A small image embedding model, trained from scratch: 77898 training examples, 12.8 epochs.
Rows from block 9 of a small image embedding model, named by matrix and row number. Rows with one number belong to one neuron. Each number is 128 + 24 x the weight over its row's rms, rounded and kept within 0 to 255. All counts start at 0. Numbers have three digits each.
After each neuron's rows are labels from the 100 images, of 14976, where the neuron reaches its highest value: "colour at peak" is the nearest of a few named colours to the mean colour under the peak; "responds to" is what is common among them. Only what is clearly more common there than usual is listed. The data: photos of plants, animals and fungi (iNaturalist).
# fc1: MLP up (model.blocks.9.mlp.fc1.weight, 1280x320), inputs 0-79
# fc2: MLP down (model.blocks.9.mlp.fc2.weight, 320x1280, transposed), outputs 0-79

fc1.362:153114151069083121113114147113114098133159127136130139099130111147115130147147149110153110126166182104150132125111124089109118136077114133136133181143154146097111148131148154147156135124139127097130151171142119144168119129108085170125124136
fc2.362:123150158098131119098096137138184166108113176137079122112139123118111095142135114130096162125130091139126145175118118109154119135151140136151114154103164158107112164096116129087124123146111148118089162135106101142153177151092112098180124102
colour at peak: brown
responds to: kingdom Plantae; phylum Tracheophyta; class Magnoliopsida

fc1.101:106080138120107112119108109153131093136136153167137173157111134115104140136132130121140132086110140092119140113073146102128147112078175111099115103186133121116146120114088108160142152103125103121112109104114126157156123134166136165180124120
fc2.101:142123109115154121088109129130158118122132156144132145164148148114150087141125181126087143141151123145140139168115145094087145122160114139120114132137109159133113164092093109122096128130096169106115144146150129107120155130156138144161123143
colour at peak: brown
responds to: phylum Tracheophyta; kingdom Plantae; class Magnoliopsida

fc1.538:125126119144125132188099139151131134121119097123077118136103158177108098120095151126101124116114126183145139105152131106096102142108064125114120127097191118120138111099125129109077078114149112116103134086103101136116114130173144152134096134
fc2.538:096120075110137165114147149133125125140155094134133128118111151127141117151119144155141155130151094148111108162088152154132134131122089087141154139101100139127125181115110110144091113154147125130074125121161089118094114128111152106127172137
colour at peak: cyan
responds to: class Aves; phylum Chordata; order Passeriformes

fc1.489:082092104133166096110140115140105114104118077091155120149140136066140138143140141184167162101120129170145095147132150145133151107088132129134148144153132169146141127113107160120112125126139085153170149131160138114136089122126124102124096120
fc2.489:145127124115111140112161150155107131196109089126112097153188140130164123152178155114119127099082133139097133117149176091123111165122145144130111123132138126105104134124155105145153145118125103143116159062119078134149162166096113146116169108
colour at peak: pink
responds to: phylum Arthropoda; class Insecta; order Lepidoptera

fc1.440:121127083122094110124109118179114126128139119142106144163137100127148172143109108148148122117125148170147143103130124115126127162071115118167120139155121108095131140095137134143130160131104136129098118155114109098135128105142123172114165147
fc2.440:140143124101146174167159177146137098105131110109136131138096133140115089107095082113115140114143103127143147120112110128152161146106121150141109155138154147141125159166107147153128112143140114148173125137104103132193117104131131113092114110
colour at peak: green
responds to: phylum Tracheophyta; kingdom Plantae; class Magnoliopsida

fc1.722:161144152115148171148102149113116066071142173123109088095178143134115118114141109086134135111143135133131147143128052126149124139143096149135146118154100106141134126134125073140096088113127119116170117154122109107153104163137163140137172133
fc2.722:170102093141141096120119115135162134113112105112158089143162140134152111115119174118113148149125082112114129121087119135087108142128083114144172140139114143125117126148119161120155121113129122138125106129157102153120185119134144120128105094
colour at peak: cyan
responds to: phylum Chordata; class Aves; order Accipitriformes

fc1.315:087127092072142124098090110078108101141152117155150139139116150126146172144095109139121145115152110114138089101134105126115156133129098137139173067100134130127178151155078128117101064126169131113140149161136136150119140145104168122125125173
fc2.315:139103134143112179155132086128130149128122194117115138121116141168067124150107099121122158129128137133112145117137111157096109146098119117116109140133123157114106128175140154175093135142139110132153104107136116177100137142152161141117104158
colour at peak: grey
responds to: phylum Chordata; class Aves; order Anseriformes; family: Anatidae

fc1.269:088099106123161124140109184180133096119094092102127122140118139165131096129115135099130132110149159115126111094157119130078130122132121174134143095126138142115159128126081098126116127118126098116155113131097138141151099098128117136154096125
fc2.269:139098116094165188148115081140148087118065116106118122153113140118116136148136137122124186106134146118130148117129111158141122105107108105129133160190120131145147150073126150122148106102139155124107093099147090147105159122124099157132125147
colour at peak: green
responds to: kingdom Plantae; phylum Tracheophyta; class Magnoliopsida

fc1.448:126100172118132111097122135135126118082143114125142126177156122118144100133111103106135132097155098130126113120084127183122158150121162159122105120159097180139111142141105143142175142105141149100119097129119133164125157134146171135131133116
fc2.448:125111079107092155148116141127123106163085115147145139146113117091121125118146173125154133111081137107173106101127125110143135123151140150111123107104143112108128142129149139118143115129103132119150128109103145116091156103149108171101164138
colour at peak: brown
responds to: class Insecta; phylum Arthropoda; order Lepidoptera; family: Nymphalidae

fc1.156:118096133113140106132107114122178164092120161114121142155126118144117100152085092108094146143089146102069091142089121133100146151084120106129171082187104133134118115115133089128117162114123121094157107116112097109136086117149089164120144124
fc2.156:148098111135175174122146157129148118115111178118120140151134131168097141149155161131113147149133084157143133134130115141116114114135121122134180127142083130091092136163104140104150154123082104109110123113140101107119152116164108123147111157
colour at peak: brown
responds to: phylum Tracheophyta; kingdom Plantae; class Magnoliopsida

fc1.256:127135142109097100085106130138110140137115103113163139106146150133121139162091109150151131137147126178164137195143150123118115128133138118085093138115129200148131123126113152128133182112162138123139100117115188139097149115157127078150130118
fc2.256:161103130106118114097104127154103130104177103156119122089125124121119165127092125131157114124160135113149145136191133148118133159138104135131119089130144118142104122151110088142116058128136160129123109129098109130128119190125099146129169130
colour at peak: pink
responds to: class Insecta; phylum Arthropoda; order Lepidoptera

fc1.69:130139107122105146139121159097148160145113161106130123142120089139150078129078181129122106158125137151101091115096134126141137146137092180162137165144130137100082123147107077135093131156145094121121115149112130117115114135111095124113094144
fc2.69:145143127149158151106148102120142150134128142130163146107143123141186141144100126162196171135081122085134127147122101169114094131102118124127115181140132134111141150126113155109096095099122120113112116127093136107144077108142151206082140118
colour at peak: brown
responds to: phylum Arthropoda; class Insecta; order Lepidoptera

fc1.767:124113119090115122120133121115136197142191159137173152103135142134133104141140133100104125125103117144119113135138158123167117101149201114145161112105146112127136102115115152122129159155125160159143172153119101126119128112059162110129125141
fc2.767:161118129120112149136131098139127107087114086146093124132093139147122095176097136118156106130157121170114179155129146155138142138115133106148139186135140118129145089129116095142138147122098116141167119149119116135133157102155122189129126101
colour at peak: brown
responds to: phylum Arthropoda; class Insecta; order Lepidoptera

fc1.384:138067129110183147133079088143135102139121144093137107114096104101110139125136112164115109117125115125109136144153082138104109139105170114132134147128122166140116151096104158092097148091101154162146123119170096167133112076156129140155103117
fc2.384:160111083082158128154154164159146154117162109124122116096135135101118127133093089060134111125155157148099109122152144065087111092098108132129111106087127127146117099131115118128142104134103133149092071149072090131135178132143115130157145131
colour at peak: white; pink
responds to: phylum Chordata; class Aves

fc1.730:115075158139126099142113107145133112153099112097097135125153165132172101163132112140089144129134158123119126144161119133123121143116142140088145123163097140136086123122132120108108107138082117136114197106094101106087085099162114093134160115
fc2.730:110104133156101170153122163137136110126086115167120110147120144140142131152143152126163133132118143146142134117128102092134095112153121118116114101131102112112103131095124166095137159085117136118122140150099125169126180108174151151119101108
colour at peak: pink
responds to: phylum Arthropoda; class Insecta; order Lepidoptera

fc1.505:115139135128154130103168117166131150078123122146125135130140123102112099125121171151142151176110133111116121125114089161127135125127198135146099157131144121148123140147106111160129126114138131140114121136114148111178089133138147107151094147
fc2.505:157135185141121142122181113145095146140141131112197168107122179116124127145130107115138086111125116137147150117106148125138133155125134110142085126134168093188122129080149147178109101123149113124144096131113142129127143101120115118088121122
colour at peak: pink
responds to: phylum Chordata; class Aves

fc1.546:136151136136098111133125143122142123123148172105154134120114120155137077133156152154131099131143109106095091138099130177145127058128126125076127119112150121141207110113106155089162165127078076094144143139130129135168120110144117133177128126
fc2.546:121123175139113139096101108154116101096119082113092146134119151132090119158153074129117133102142152107129110141083108108145123112118157159144132145085130147141151153113139114099135092130152135126121165103130110142087149121102146156161112116
colour at peak: pink
responds to: phylum Arthropoda

fc1.759:117118122139151104124097129143149146136137129134151122146154100100109141142122129112144114116120120120148150122185146157117144118134103126141148156126156131163174127158149096115091126148106148124138134113090082127092151147165086159106153188
fc2.759:100160128136140157102130141112115160151116124130118097152142150160132126125095119148113181132112141099071130127170177115116148131114132118132111141119132106104109177098118144157123177115146152125135143151143143102183151109109170146156140145
colour at peak: cyan
responds to: phylum Chordata; class Aves; order Accipitriformes; family: Accipitridae

fc1.137:133098152125132163134134167124143090135151088108088177142129128169119118136124095134165100120130150137127117120169165097101085139177132121133088101117089140150152111138128156103129096129119118103070135165118133128134168118105147092104130155
fc2.137:079152140139151139140090112143113114094103121111134165124128115153146129131136170128118119139120168148116186135128096150167108156118110142146130099128124147136127103117092094111141114062125109089129140135106105124140160116133130146121141139
colour at peak: pink
responds to: phylum Arthropoda; class Insecta; order Lepidoptera

fc1.626:163098112093143123106153136121135121155112115093107139107146142115113117134111067161151136148118124142100099126110137143108127115089132164131132123133158136089141138111057099103060130103145131104114121110115140126142088093140115155141155147
fc2.626:137139130140146144146145091171128117149110125106147155101117127127098089077092134129112141137154108137106171147104125156163163112071090155157172110139098151111128118095085132189127138126118151134119162112077102095159151104131115118090130128
colour at peak: green
responds to: kingdom Plantae; phylum Tracheophyta; class Magnoliopsida

fc1.8:118091065165104092189082151103134115138129068118111108107118097149111114118094167109126197131108148097138124118148108134133141088132112107129157154151131142127173101145131126150104136137088122165130165100151143110125114168114148128145144156
fc2.8:111129117148143148150156118126135113100114179125095148159150130136113131157134141098113128105087143137149129126112148141114090111124152140161155146148112158126179137134069134077144131120121150107104119153098116156149186115113170141124198104
colour at peak: brown
responds to: phylum Arthropoda; class Insecta