config.yaml
arch: "convnext"
model: "image embedding model"
dataset: "photos of plants, animals and fungi (iNaturalist)"
train_examples: 77898
image_size: 64
crop_scale_min: 0.5
horizontal_flip: false
cutout: 0.4
targets: ["class"]
num_classes: 15
embedding_dim: 128
isotropic: false
norm: "layernorm"
hidden_act: "gelu"
mlp_ratio: 4
inner_norm: false
patch_size: [4, 4]
conv_stem: false
depths: [3, 6, 3]
widths: [80, 160, 320]
kernel_size: 7
am_softmax_margin: 0.1
am_softmax_scale: 30
init: "kaiming_normal"
residual_init: "none"
optimizer: "muon"
muon_scale: "match_rms_adamw"
learning_rate: 0.0033
momentum: 0.95
nesterov: true
orthogonalizer: "newton_schulz_5"
adamw_lr_other_params: 0.003
max_steps: 15600
batch_size: 64
epochs: 12.8
lr_schedule: "linear"
final_lr_fraction: 0.05
warmup_steps: 3120
weight_decay: 0.2
adamw_weight_decay_other_params: 0
Rows from block 3 of a small image embedding model, named by matrix and row number. Rows with one number belong to one neuron. Each number is 128 + 32 x the weight over its row's rms, rounded and kept within 0 to 255. All counts start at 0. Numbers have three digits each.
After each neuron's rows are labels from the 100 images, of 14976, where the neuron reaches its highest value: "strongest on" is what is common among them. Only what is clearly more common there than usual is listed. The data: photos of plants, animals and fungi (iNaturalist).
# fc1: MLP up (model.blocks.3.mlp.fc1.weight, 640x160), inputs 54-107
# fc2: MLP down (model.blocks.3.mlp.fc2.weight, 160x640, transposed), outputs 54-107

fc1.98:117178132172099214151107168150089173131081162125112111135110079154090082172103103131071117110120112073091104104151126135108090092089151170127178113071108108131135
fc2.98:082130150100116103085163171145064113127141102132144155160164096144101108137133144141183139158135156049121092141095115126089156147114118147154165113086133163116163
strongest on: order Lepidoptera

fc1.193:107145104143182126183133112125153115128196086122168105118172082111136144102153155166142145125115096100163083146077117115179109096108120113143125170116076136132139
fc2.193:097151083142122120119074151146163148115117115135138168182122122149194148134153123198090136112181156141187094174091142129149103066117142123107141132091095120096148
strongest on: phylum Arthropoda; class Insecta; order Lepidoptera; family: Nymphalidae

fc1.609:187097162144146137149131157131175142132090127154074176115122160131159130088119145038148096179154078177123176121125083090128138109144119143159199155138111047142182
fc2.609:157148127207166103167126138163169143107083183124192087093187095151123136107099149121127117156174136130138124137101133146143180134191116142129074066089144091142142
strongest on: phylum Tracheophyta; kingdom Plantae; class Magnoliopsida

fc1.111:126128138135136163147114045117076137108150182108040131049140164168101119076098106166128114147118107067134170184095079077141164080096132156121128124135098115055170
fc2.111:126106142143154117196104136131152157134125145111092124127142114182204140172122094118142131129185130143124137106117114114095130131081112088101161118175185146189132
strongest on: kingdom Plantae; phylum Tracheophyta; class Magnoliopsida

fc1.211:153171044159146126140144161087134063104120088118109144162171148169104198126139109071152148096106141136106153103170163129148116100183097049124122124102151184114118
fc2.211:111104076099151132145092133126067122085134105125152138165096133174076118101104138151135148128104150158086082140111122135072097160134146133125135152102097063110137
strongest on: kingdom Plantae; phylum Tracheophyta; class Magnoliopsida

fc1.299:118113130086132123150142107098103167167124130167154135117131097104136140126093165144120095133169171097142176140060095148073130144108177185114106117145093114061116
fc2.299:142110105154160145195136098142128137164157094153141156095066159155084115106150098187100127140113152137172170115120114130192146095112137149172141099107081033158103
strongest on: order Lepidoptera

fc1.600:118178143090136177141131109148087099095139156104045113000096110117123195129111108194171085107121145125131109142147106115179139137157133127082159089121107108087160
fc2.600:135050103142116135130116091119149137110070139104138126062143139147098093137107101150174088096149150213123189143118174138186137157156076123113146118158165145134121
strongest on: class Insecta; phylum Arthropoda; order: Lepidoptera; phylum Tracheophyta

fc1.137:128196161067133115153146148108139125165151077191155091132160099146080149128109162118119145135150122125145113126159103133087120122118012142108122092175143091164129
fc2.137:080201105121148124149141154163156108115092134123147152211134091133064122146149122123150155159127165196156119125141116163138192198132162148110138126104173135095122
strongest on: order Lepidoptera

fc1.71:117107120145134149134134156074088115087184128047103143150106116118159056120110126051138094093076137089114102078088149155134140138155125121144137095126104109074160
fc2.71:129176072115142192159139137108117129102112138143130147126155076165127063131136132121098157145111081156099115148100131185129112143121107115134097102136103134132087
strongest on: phylum Arthropoda; class Insecta

fc1.399:180168163096070173117125120117108115140114148136140173101142143145092117091143163188099104130111159120147094132139146071207149183142170121148171132092082137147145
fc2.399:165145136142109085124146133099116110161097122139179112095067144169140147116079164146138145076157110130115076142170135092109121115148137153151139101135172141120130
strongest on: order Passeriformes

fc1.397:118142111087161094194106129126172122150131095097117174115162134132086153142131131164088140121089092154124180165113140112149103165110160154098021088155124122175100
fc2.397:120108114097137111091106105158081139114145164128189164207169144140125136103131213135121065121129185204166104139088131124155113091099114089089118150098108165164150
strongest on: phylum Arthropoda; class Insecta; order Lepidoptera; family: Nymphalidae

fc1.116:149110098094139090131152141141074132146139098159082116138106118127074151105154073093156094151114114154141123084084181174151161071130089138138159095122096173154135
fc2.116:149070122109171127128061134116173137115188060157188148136124150131118143135162130137157137119111141071202169059148167103104078134173087174134167137132113216142070
strongest on: order Passeriformes

fc1.422:115146145149140194128166118156109075091166115133079092102147128180121092172125126133117161106054133144142157133074148084119089145118091116135052196175108105106175
fc2.422:091125114154085046141141104103136104129169097114105124142122128132076147116142111133119134164100097125073125176160081148133148187104130119101103164126151127107167
strongest on: class Aves; order Passeriformes

fc1.151:129103129108147123133104082148097134114104146145106103142174126137157128148112171149133123127161180101060106131134173128136073121078143179123117151123145191103076
fc2.151:199147119139146135076142168122183145153098166078126141129169193101161109124113190064151097160148150133068145153134093166131117094121107146195129108157114139132020
strongest on: phylum Chordata; class Aves; order Passeriformes

fc1.454:108177111135161088142117142145156124082085160141222148204122132115119135098169082069133108116110127114125132086108170111149184069093175150145126085115111097127118
fc2.454:110120154150085143165154185157103096099136134084186127177111164137070039143090096180132127081157140128151174119166135061096090139153168065103133159165085177107165
strongest on: order Lepidoptera; kingdom Plantae; phylum Tracheophyta

fc1.123:156165110213132148127205090157096113153103115105092095178116161108120151122131114090055112119133158146145126171171137133094154141123122177118153199127154109131145
fc2.123:132188098108174082139174106124167132193136150150080160117087118132173140218102135107122099137132091128169155134112166158126122165108158080070103133161121115189123
strongest on: order Lepidoptera

fc1.349:098102188165105185155165174113094140119156127145146130105161154153143088114078140120110192194163110099109172133122148139124138147172116061130067157110170092097143
fc2.349:139091132106160134034160188159107113109104137118076100160137162172151124073120136121156110133089085040100103151121114128147140109111105143085123085090161133206196
strongest on: order Passeriformes

fc1.30:104114182122106192168125084166108045129072124158170101144159132136095153149145113138097067113093133096161130100150082142120104076161145093147097127103123126126161
fc2.30:109148177100131129079144140130156163122107116143121132171120085144152156121173072120125089109085104043157156127127065110056175132128123093136151152117167129152094
strongest on: order Lepidoptera

fc1.220:126142070126147097152197084100072107140096152105156142136146173068119135138096196122144168112107121180089120103164146189106042124181140119097139172113097129074124
fc2.220:103124127149143126114108059075122154097150069159125148121158145096145137156105121104162119098076163078172180087090152108171176164122116166110157091147151075091088
strongest on: class Insecta; phylum Arthropoda; order Lepidoptera

fc1.233:083153095149044141119091093108118089139131190086115091126147125131167107121108162218135119088139090105138131146108071130122113130184112199134109169116112128140130
fc2.233:158143112166111154129110072148124182120099125149146149142170168118162105161131138100151197104193108126128164158167146105186071113151090126179134122119140116164120
strongest on: order Lepidoptera; family: Nymphalidae

fc1.182:121148082153108159137181104122149105128144086120096136193100111157145114131153125136133092157091144145062102122143118143073127183141110200107132099127153177139159
fc2.182:135116061152161165144135107139144109101120129165084106159098145140087145159151102114096133175087162120136100086149108115112113100150178103146160186139130153094145
strongest on: order Lepidoptera

fc1.294:122071142099135109114131161162125132127154127146111153126059155117102206174094131085149126176125118193130115130082145138132156094082146178128169134179104095107162
fc2.294:200116129132171132144061140178153101067137143130159147155198138127099138129183147123147093126186117140199160143117169196100171120155119149109125146139144090165129
strongest on: order Passeriformes

fc1.270:195189183098153081124136141112069119095086102123140150191214106144150114119100124127116135100136191116152098130189144136135121157106128137099104091138106106108061
fc2.270:135121069068154180054146114103092165095131113167089112113134125103160105083110177138113130130126095131142129055143139138110076173132096082078068144140136167112194
strongest on: order Lepidoptera

fc1.341:145169099176167145153104220114146130102069071111144122155106140107147116134168136165136138100143066111129131151161149200113071153149137177153096191090151182064191
fc2.341:090145112120117139154114081130182191154140138174119113122135108152156131137105172155159132166146124154154084121170155110128095163100107078158134143126074111180109
strongest on: kingdom Plantae; phylum Tracheophyta; class Magnoliopsida

fc1.532:139115095122116110152154171167150152107108131084050126131100184143165121144182130125164114113116143134161116134091144185138124187120162145076163093149095090110178
fc2.532:113079131155115123156117097067131217078115054110175159125127128109104071188115135098164161218110112119125083135144104110146085061111149101117169158139140173129149
strongest on: class Insecta; phylum Arthropoda; order Lepidoptera

fc1.587:145080111128112113139122182105139119106116130182076065126144097138086159082121123114057128170045132101121103114151171185167100142134164136098081150123094141107138
fc2.587:115139100129132086171107179134076099096079120137138153113119121151125116085110081136180209165085114105101101148117137196177134129116126184164128122105126109233148
strongest on: class Aves; order Passeriformes

fc1.119:104169124113085172195124048160138130146118059104130145191093145084100140118086161157201162128102110178168141128091141102131103146131154137095099143090135134139118
fc2.119:121128168151122175100145084122098115149096103113088184089120128136073117169193118096169143199148086127124091150144182170133095053161149109093102085085114161093087
strongest on: kingdom Plantae; phylum Tracheophyta; class Magnoliopsida

fc1.552:102139110129125140146132187139153177142152102152132098103098190128153116075151172216171126183025123140123116110182171170110137131178137150146115145118151155192096
fc2.552:111131177153099081104073159134155131205159125069114136143154129150115182171122102070119163081151171132091096080117193184123094090107134170175117101164132146132117
strongest on: order Passeriformes

fc1.319:058172159144132120135179058160133115134131165182115139147127105122131117167100138097141109044161170101121136145073192175158129153156170178078150124138163165071083
fc2.319:147141162156098120139112133155073113148139168107099110130088182166102099147143111137117144153116157192174178132151156158138133086132129188187129139103113150132113
strongest on: kingdom Plantae; phylum Tracheophyta; class Magnoliopsida

fc1.633:100160158125127162155136104190129097122144144150147110096160130140132163128135094121127155145121068111135146105113154018149140092118144079115101148080132146124145
fc2.633:148078117162129122130092129156123091130210208162121151132121117113164122167196084085147147122180134108148110101156096133125132074120161156149137132142139113121089
strongest on: order Lepidoptera

fc1.485:111162142107172129114165168107198137125112084129144152255106182159172128148134144065129073159108124174132103166168174138111133110122152067077118074135138148115149
fc2.485:114108113121082093165127070154139153113127154155127087110103057140102070142086038140173131132144109089183143108138137121099086155137130119119103163110121143164168
strongest on: kingdom Plantae; phylum Tracheophyta; class Magnoliopsida

fc1.66:090132162137161148151214194106181146138083079125119176211127124167106115172098103114142134085085108215207101116153149117065108108147138108085167151188121134115135
fc2.66:163104086120103124123093126141155087103096120103142119114139111107063099150089040084188111138162081104189136085173173102081123192137111032174109121103143168171123
strongest on: kingdom Plantae; phylum Tracheophyta; class Magnoliopsida

fc1.248:128108170110132095170146134105158110159113117113105155093056109057144141154166153108151136114121159172145077170083145095111088124149205135109162085138142102111148
fc2.248:118111147110132064119128098141112104182085140142108086118068167140179136113177126107137122131078148146123136140131123159147125172127118082149141111104109095182090
strongest on: order Lepidoptera

fc1.28:068125097116209128182168163145201117128105134150088110136114072109108135129116136151185120142104137105137123112178118128140106190182166112094137115094168168057107
fc2.28:090099091187142135071113184134126092098110151075039108128109106074068102089137139173148091112116143149091149120087158099120115203113110126153127138152165095157066
strongest on: kingdom Plantae; phylum Tracheophyta; class Magnoliopsida

fc1.235:154095075109159063162154117166087151136095151162077094171145118138124097141131157141099103134120096056048148141158070167117113168140101126116123168080134128145156
fc2.235:070085151102124107100066115089139115108120092145090135126157130172127137144126161094131112104096130109118111140114142057159105106131191146071124136148124106191148
strongest on: kingdom Plantae; phylum Tracheophyta; class Magnoliopsida

fc1.186:193141150129080104149156131105101103123015142096128150156123096202132169139158148127114150132127167097173138119143094105124071102126140154124158158072116167110103
fc2.186:098081172135174060132139138115086137114182166144095070124113082142135105105085153122126119116125119098074120143115127064123102150117148101096124143142140112121181
strongest on: phylum Tracheophyta; kingdom Plantae; class Magnoliopsida

fc1.126:191141206146111145155128112092159116121139036106104130040117159189112167129097115081152144128139144137135191222105192041127134130148121106102103133110108125105152
fc2.126:137185095124176110143152083123108155083145117137118097143078127119151096147122123062146091124061114166101114176127101144103102172129160158106133133141187147159158
strongest on: class Insecta; phylum Arthropoda; order Lepidoptera

fc1.474:097136125127095112148120107108146110075110092135111125129080150127136106162124077105166113125055067135115177125135159031123119145116198145080143124138122113158169
fc2.474:169107072153135139121162091109065095137092138119141153174157159167142157085101118133103107173092178157173111155151112155127128070186102129167156141082071095101081
strongest on: class Magnoliopsida; phylum Tracheophyta; kingdom Plantae

fc1.400:106104104134123158167174109148150054140064128132128189099154176109103128090080104104168112161179157098182124128138174064115153160168055118182145143126182146160107
fc2.400:140142134163108085062131180123102093089186146126083127132161123096139114142072105136108106101179171135112139176136148092124116123135143121173114129099139132072137
strongest on: order Passeriformes

fc1.615:142085147161199114164131181106152082119119129126134132084137130136125167146131192093094170148109082123093124131081109060071080094163141113088194102117141116085193
fc2.615:076109130173153117099134116147107146110133117118172085126160111140151166081160108143103091116064203115101084108186223163100150119148133152108164113106156122119110
strongest on: order Lepidoptera

fc1.386:103170133051153144126160097114113117185119136156125079055138177100180128114163121102115123106197086144151139091205179118133144127083124117184114102173147101135096
fc2.386:147187178072127140098135155118105169126147154131144137092148195130124101125074128113087138138141090084122119136110144102108118091114042124154103095116162100159132
strongest on: order Passeriformes

fc1.476:092180089093128102165159101167115117108136070098135174121155140084098126160149119131168117193066116159105128141111097116140111147134141111079121138142149099138147
fc2.476:082143125168095105066118093133108136144110136209080151129161170097054117151151212129132158189152126121122107119127185202133125093152124071057157104133139166163085
strongest on: kingdom Plantae; phylum Tracheophyta; class Magnoliopsida

fc1.189:072075137098157113111115090094145091160147108142117115090122129109132141132156160110138108106121107110091127148132090084131137151117102140057104166167154143139168
fc2.189:163128158169069113131121126133097104056105132137164143117106123123127182144140152172092140133084125114096120082155110146071132073112182098167112115147140113102101
strongest on: order Passeriformes

fc1.407:159109163144089088169164082121125091083108186109143164132185113170106097139069122133126101138103165093087204199117163119129094099101111156117154125116112133074143
fc2.407:154142168141048107106128156102097106103142142073128146093124159096123148073108125164146072101154059103096125179181121180112135202103092141121131160101185107154113
strongest on: order Passeriformes

fc1.222:125086083154100153142136092164166131122126123179143146130161171163106121101173123191160125135087166098150079141088175106110106173099158070106178145104186169108102
fc2.222:167168200152174117149103125130122088167087115134075125094169124125116174075126072101078064074112141149093154108088081122131165106131148169162107125151122155094112
strongest on: phylum Chordata; class Aves; order Passeriformes

fc1.423:101140153144099128195104154080134139177099128123131145108194169107120088174121109049075108114130082132119099163161070143125073190131106129141126165127067131086159
fc2.423:153133153138142105119108088103151106143166133183157095171145166078121091118120136105143105103118168152177158119141093144078112164080077079136104131163142062111173
strongest on: class Insecta; phylum Arthropoda; order Lepidoptera; family: Nymphalidae

fc1.618:132125088157119130123166162133106119153122089123156165119144131100187176057194171102181154145167082116147112130196174143126120062157144137126191148135052133130124
fc2.618:107117100135114099151191096109139191116137186141138108143134133136137159123169135158095092084111127110127125136149153181109146126114152133157108134154185139089140
strongest on: order Passeriformes

fc1.451:108145132067101126149111134186114116153062060185115102126125178095087156155108113149169103130141146133200169111089105149131131141112155166169166135102153098092098
fc2.451:137086087164168083110126119132127154172139117120048116135144152137087206105106150133105146076135108152096126089091089122083139064053145184088096121080119154159115
strongest on: kingdom Plantae; phylum Tracheophyta; class Magnoliopsida

fc1.300:172098120149166103147142114198156055088141186150079135123126163131158167119109145049137110096106205128140137083160103194148155103107154161129117109131092125142107
fc2.300:068170090075087173122132154154143126144159178101156154092093109090136076108138128116099141135132106157127148111179127139130117176141163137178081166077061126163136
strongest on: order Lepidoptera

fc1.484:115154153136075135136148092193149220209109129129107152179110129072115093101100140144154168163111101126122093144137148063073118056093202151125105139109146110156103
fc2.484:038092147120087158113110140197102149184147110149149124109153081127147123192171122155129141101140134127126111153158185107107147116158133116113152117152094126116134
strongest on: kingdom Plantae; phylum Tracheophyta; class Magnoliopsida

fc1.96:110121154140085079063192121114100151127160103115120102103070126173226139132175072140128134097110141109133139192115115112086141126066098131046159122101120102154102
fc2.96:120117065134154103094183178125139152123063087101161159127091134126181172153166136137130160223111102067133123210103182098141146118126135170165129137109118130084164
strongest on: phylum Arthropoda; class Insecta; order Hymenoptera; family: Apidae

fc1.638:116099104113074092173113122158162137091112100152127153126124129163125106167094120119192162120103099128126150109155176111155185104132175140096077019119111153150178
fc2.638:124099062104146127111158126070141180189173122167134126136203145103045144110106178070074097160128192086137112094172170163111134107115133164157151151069142116139132
strongest on: class Magnoliopsida; phylum Tracheophyta; kingdom Plantae

fc1.140:093149182124069143106120083143147129170105074108128103105158175074145132120100124129152104119136114099135135170148146107182089106131118109162132107081091157149133
fc2.140:085102158144068122080192157136153110081137226144104172091180198085102122122157126107124139154095138144146131099061108120136092062128117138122155089100092149114160
strongest on: class Magnoliopsida; phylum Tracheophyta; kingdom Plantae

fc1.201:144205145167133105121151112131133139144084120108100180139127089086127164112154103053175113161186092176093141118155124057098097089148148124124137165163139135146131
fc2.201:121156126169098153147052140188186121138131186108164128079146132105100122144165089128075119092120132121121133100119097131097105078146127141136130108090100147139205
strongest on: kingdom Plantae; phylum Tracheophyta; class Magnoliopsida

fc1.617:089149116118144120145100112112083171104103101121128142139057127109129135153151148197100141081085128153127142184153105149169106137161148135104134103101100153191148
fc2.617:139149115109125171176161104195101130145148155154148164083159094147147216194114144045105112187149136162139139136142121182130072096134114083136155162124125126204104
strongest on: order Lepidoptera

fc1.175:091108084149123169118156097125144147106117109135131141113046088147109089112138112132161105166077165180193159127162151134066091151172188107127107165054128154207107
fc2.175:164131143128140130114139152151133103156106173176103094154109162066094185152207108124113145136142110141171132107146104138163086125123092120176100136149143168148103
strongest on: order Passeriformes

fc1.533:101191107129121062126097105138134126106136118107135144118088108159119105198106130064129123160145125134074153132099110068096091157098112095210060146089130143091148
fc2.533:115157054110122155094091126137100100166112145055158075065186137168135154092091134092105163184131151114147125094163093105137097113161093114144173089119134151134134
strongest on: order Passeriformes

fc1.44:147185079198113105144140191175111103109081069114077123114100127148127135112142118143159095113126105185082133113157137178146102135085152155134113170107062112096119
fc2.44:170097155155147128093113136094124174152140135173138151075133138155088146123118147114121160196130150154138095136099112113104121121103117100128124105112113143184038
strongest on: kingdom Plantae; phylum Tracheophyta; class Magnoliopsida

fc1.427:100138163137116088107155135118137070114153098077142145123208151099082076090065140129059164183138159108142123175108011089170167124128037140087171174136147118078180
fc2.427:123088129146174090126161056152101149136143159139127140141123144159091149136113146122163138163088146074105125129197153167181139108135139137137162165117131145172150
strongest on: order Passeriformes

fc1.288:172184097149129164124120148116170188062118059088196143144202075095122098075111112114121086116134075137112103150142102162139160114186056149139099153101129169096155
fc2.288:038138183079161146092121099177112089162094157144184131108148197107109112100147136101128088098155123157157117101162094204124073182060075057170084146114149134108139
strongest on: phylum Arthropoda; class Insecta; order Lepidoptera; family: Nymphalidae

fc1.31:096115170087160129175150103101167088169142178150088095124092147107167151136116189118187121119086112085103070150099083094072143128164064128119147094143105093124125
fc2.31:112103168152101126106070074174122137072044087127137123077114125095149172102182139080114148091137118118108130113132129068107143114114136092194183130134158101134117
strongest on: order Passeriformes

fc1.183:081162110133153149201133110108152084133084139060105125176180132077067124118106138165077160103129126102084117162162116107150158119115120110093161135141109108136139
fc2.183:142098174058088113070153111118096049080148001131134193184157158148144179096079163120106136111172126147194109101143092087090135122124115158116101181159132197154175
strongest on: order Lepidoptera

fc1.588:069099091119184139149159142159164117117110174088151119121099125147108160156147116119166075170119143142123093088095085126134190081083157137148093156047122129156085
fc2.588:107102185126159092183156127143151116096148130102057142119185100135120151137154093114116136093136130191185163110136244143126150090130097112165094128159133117145156
strongest on: order Odonata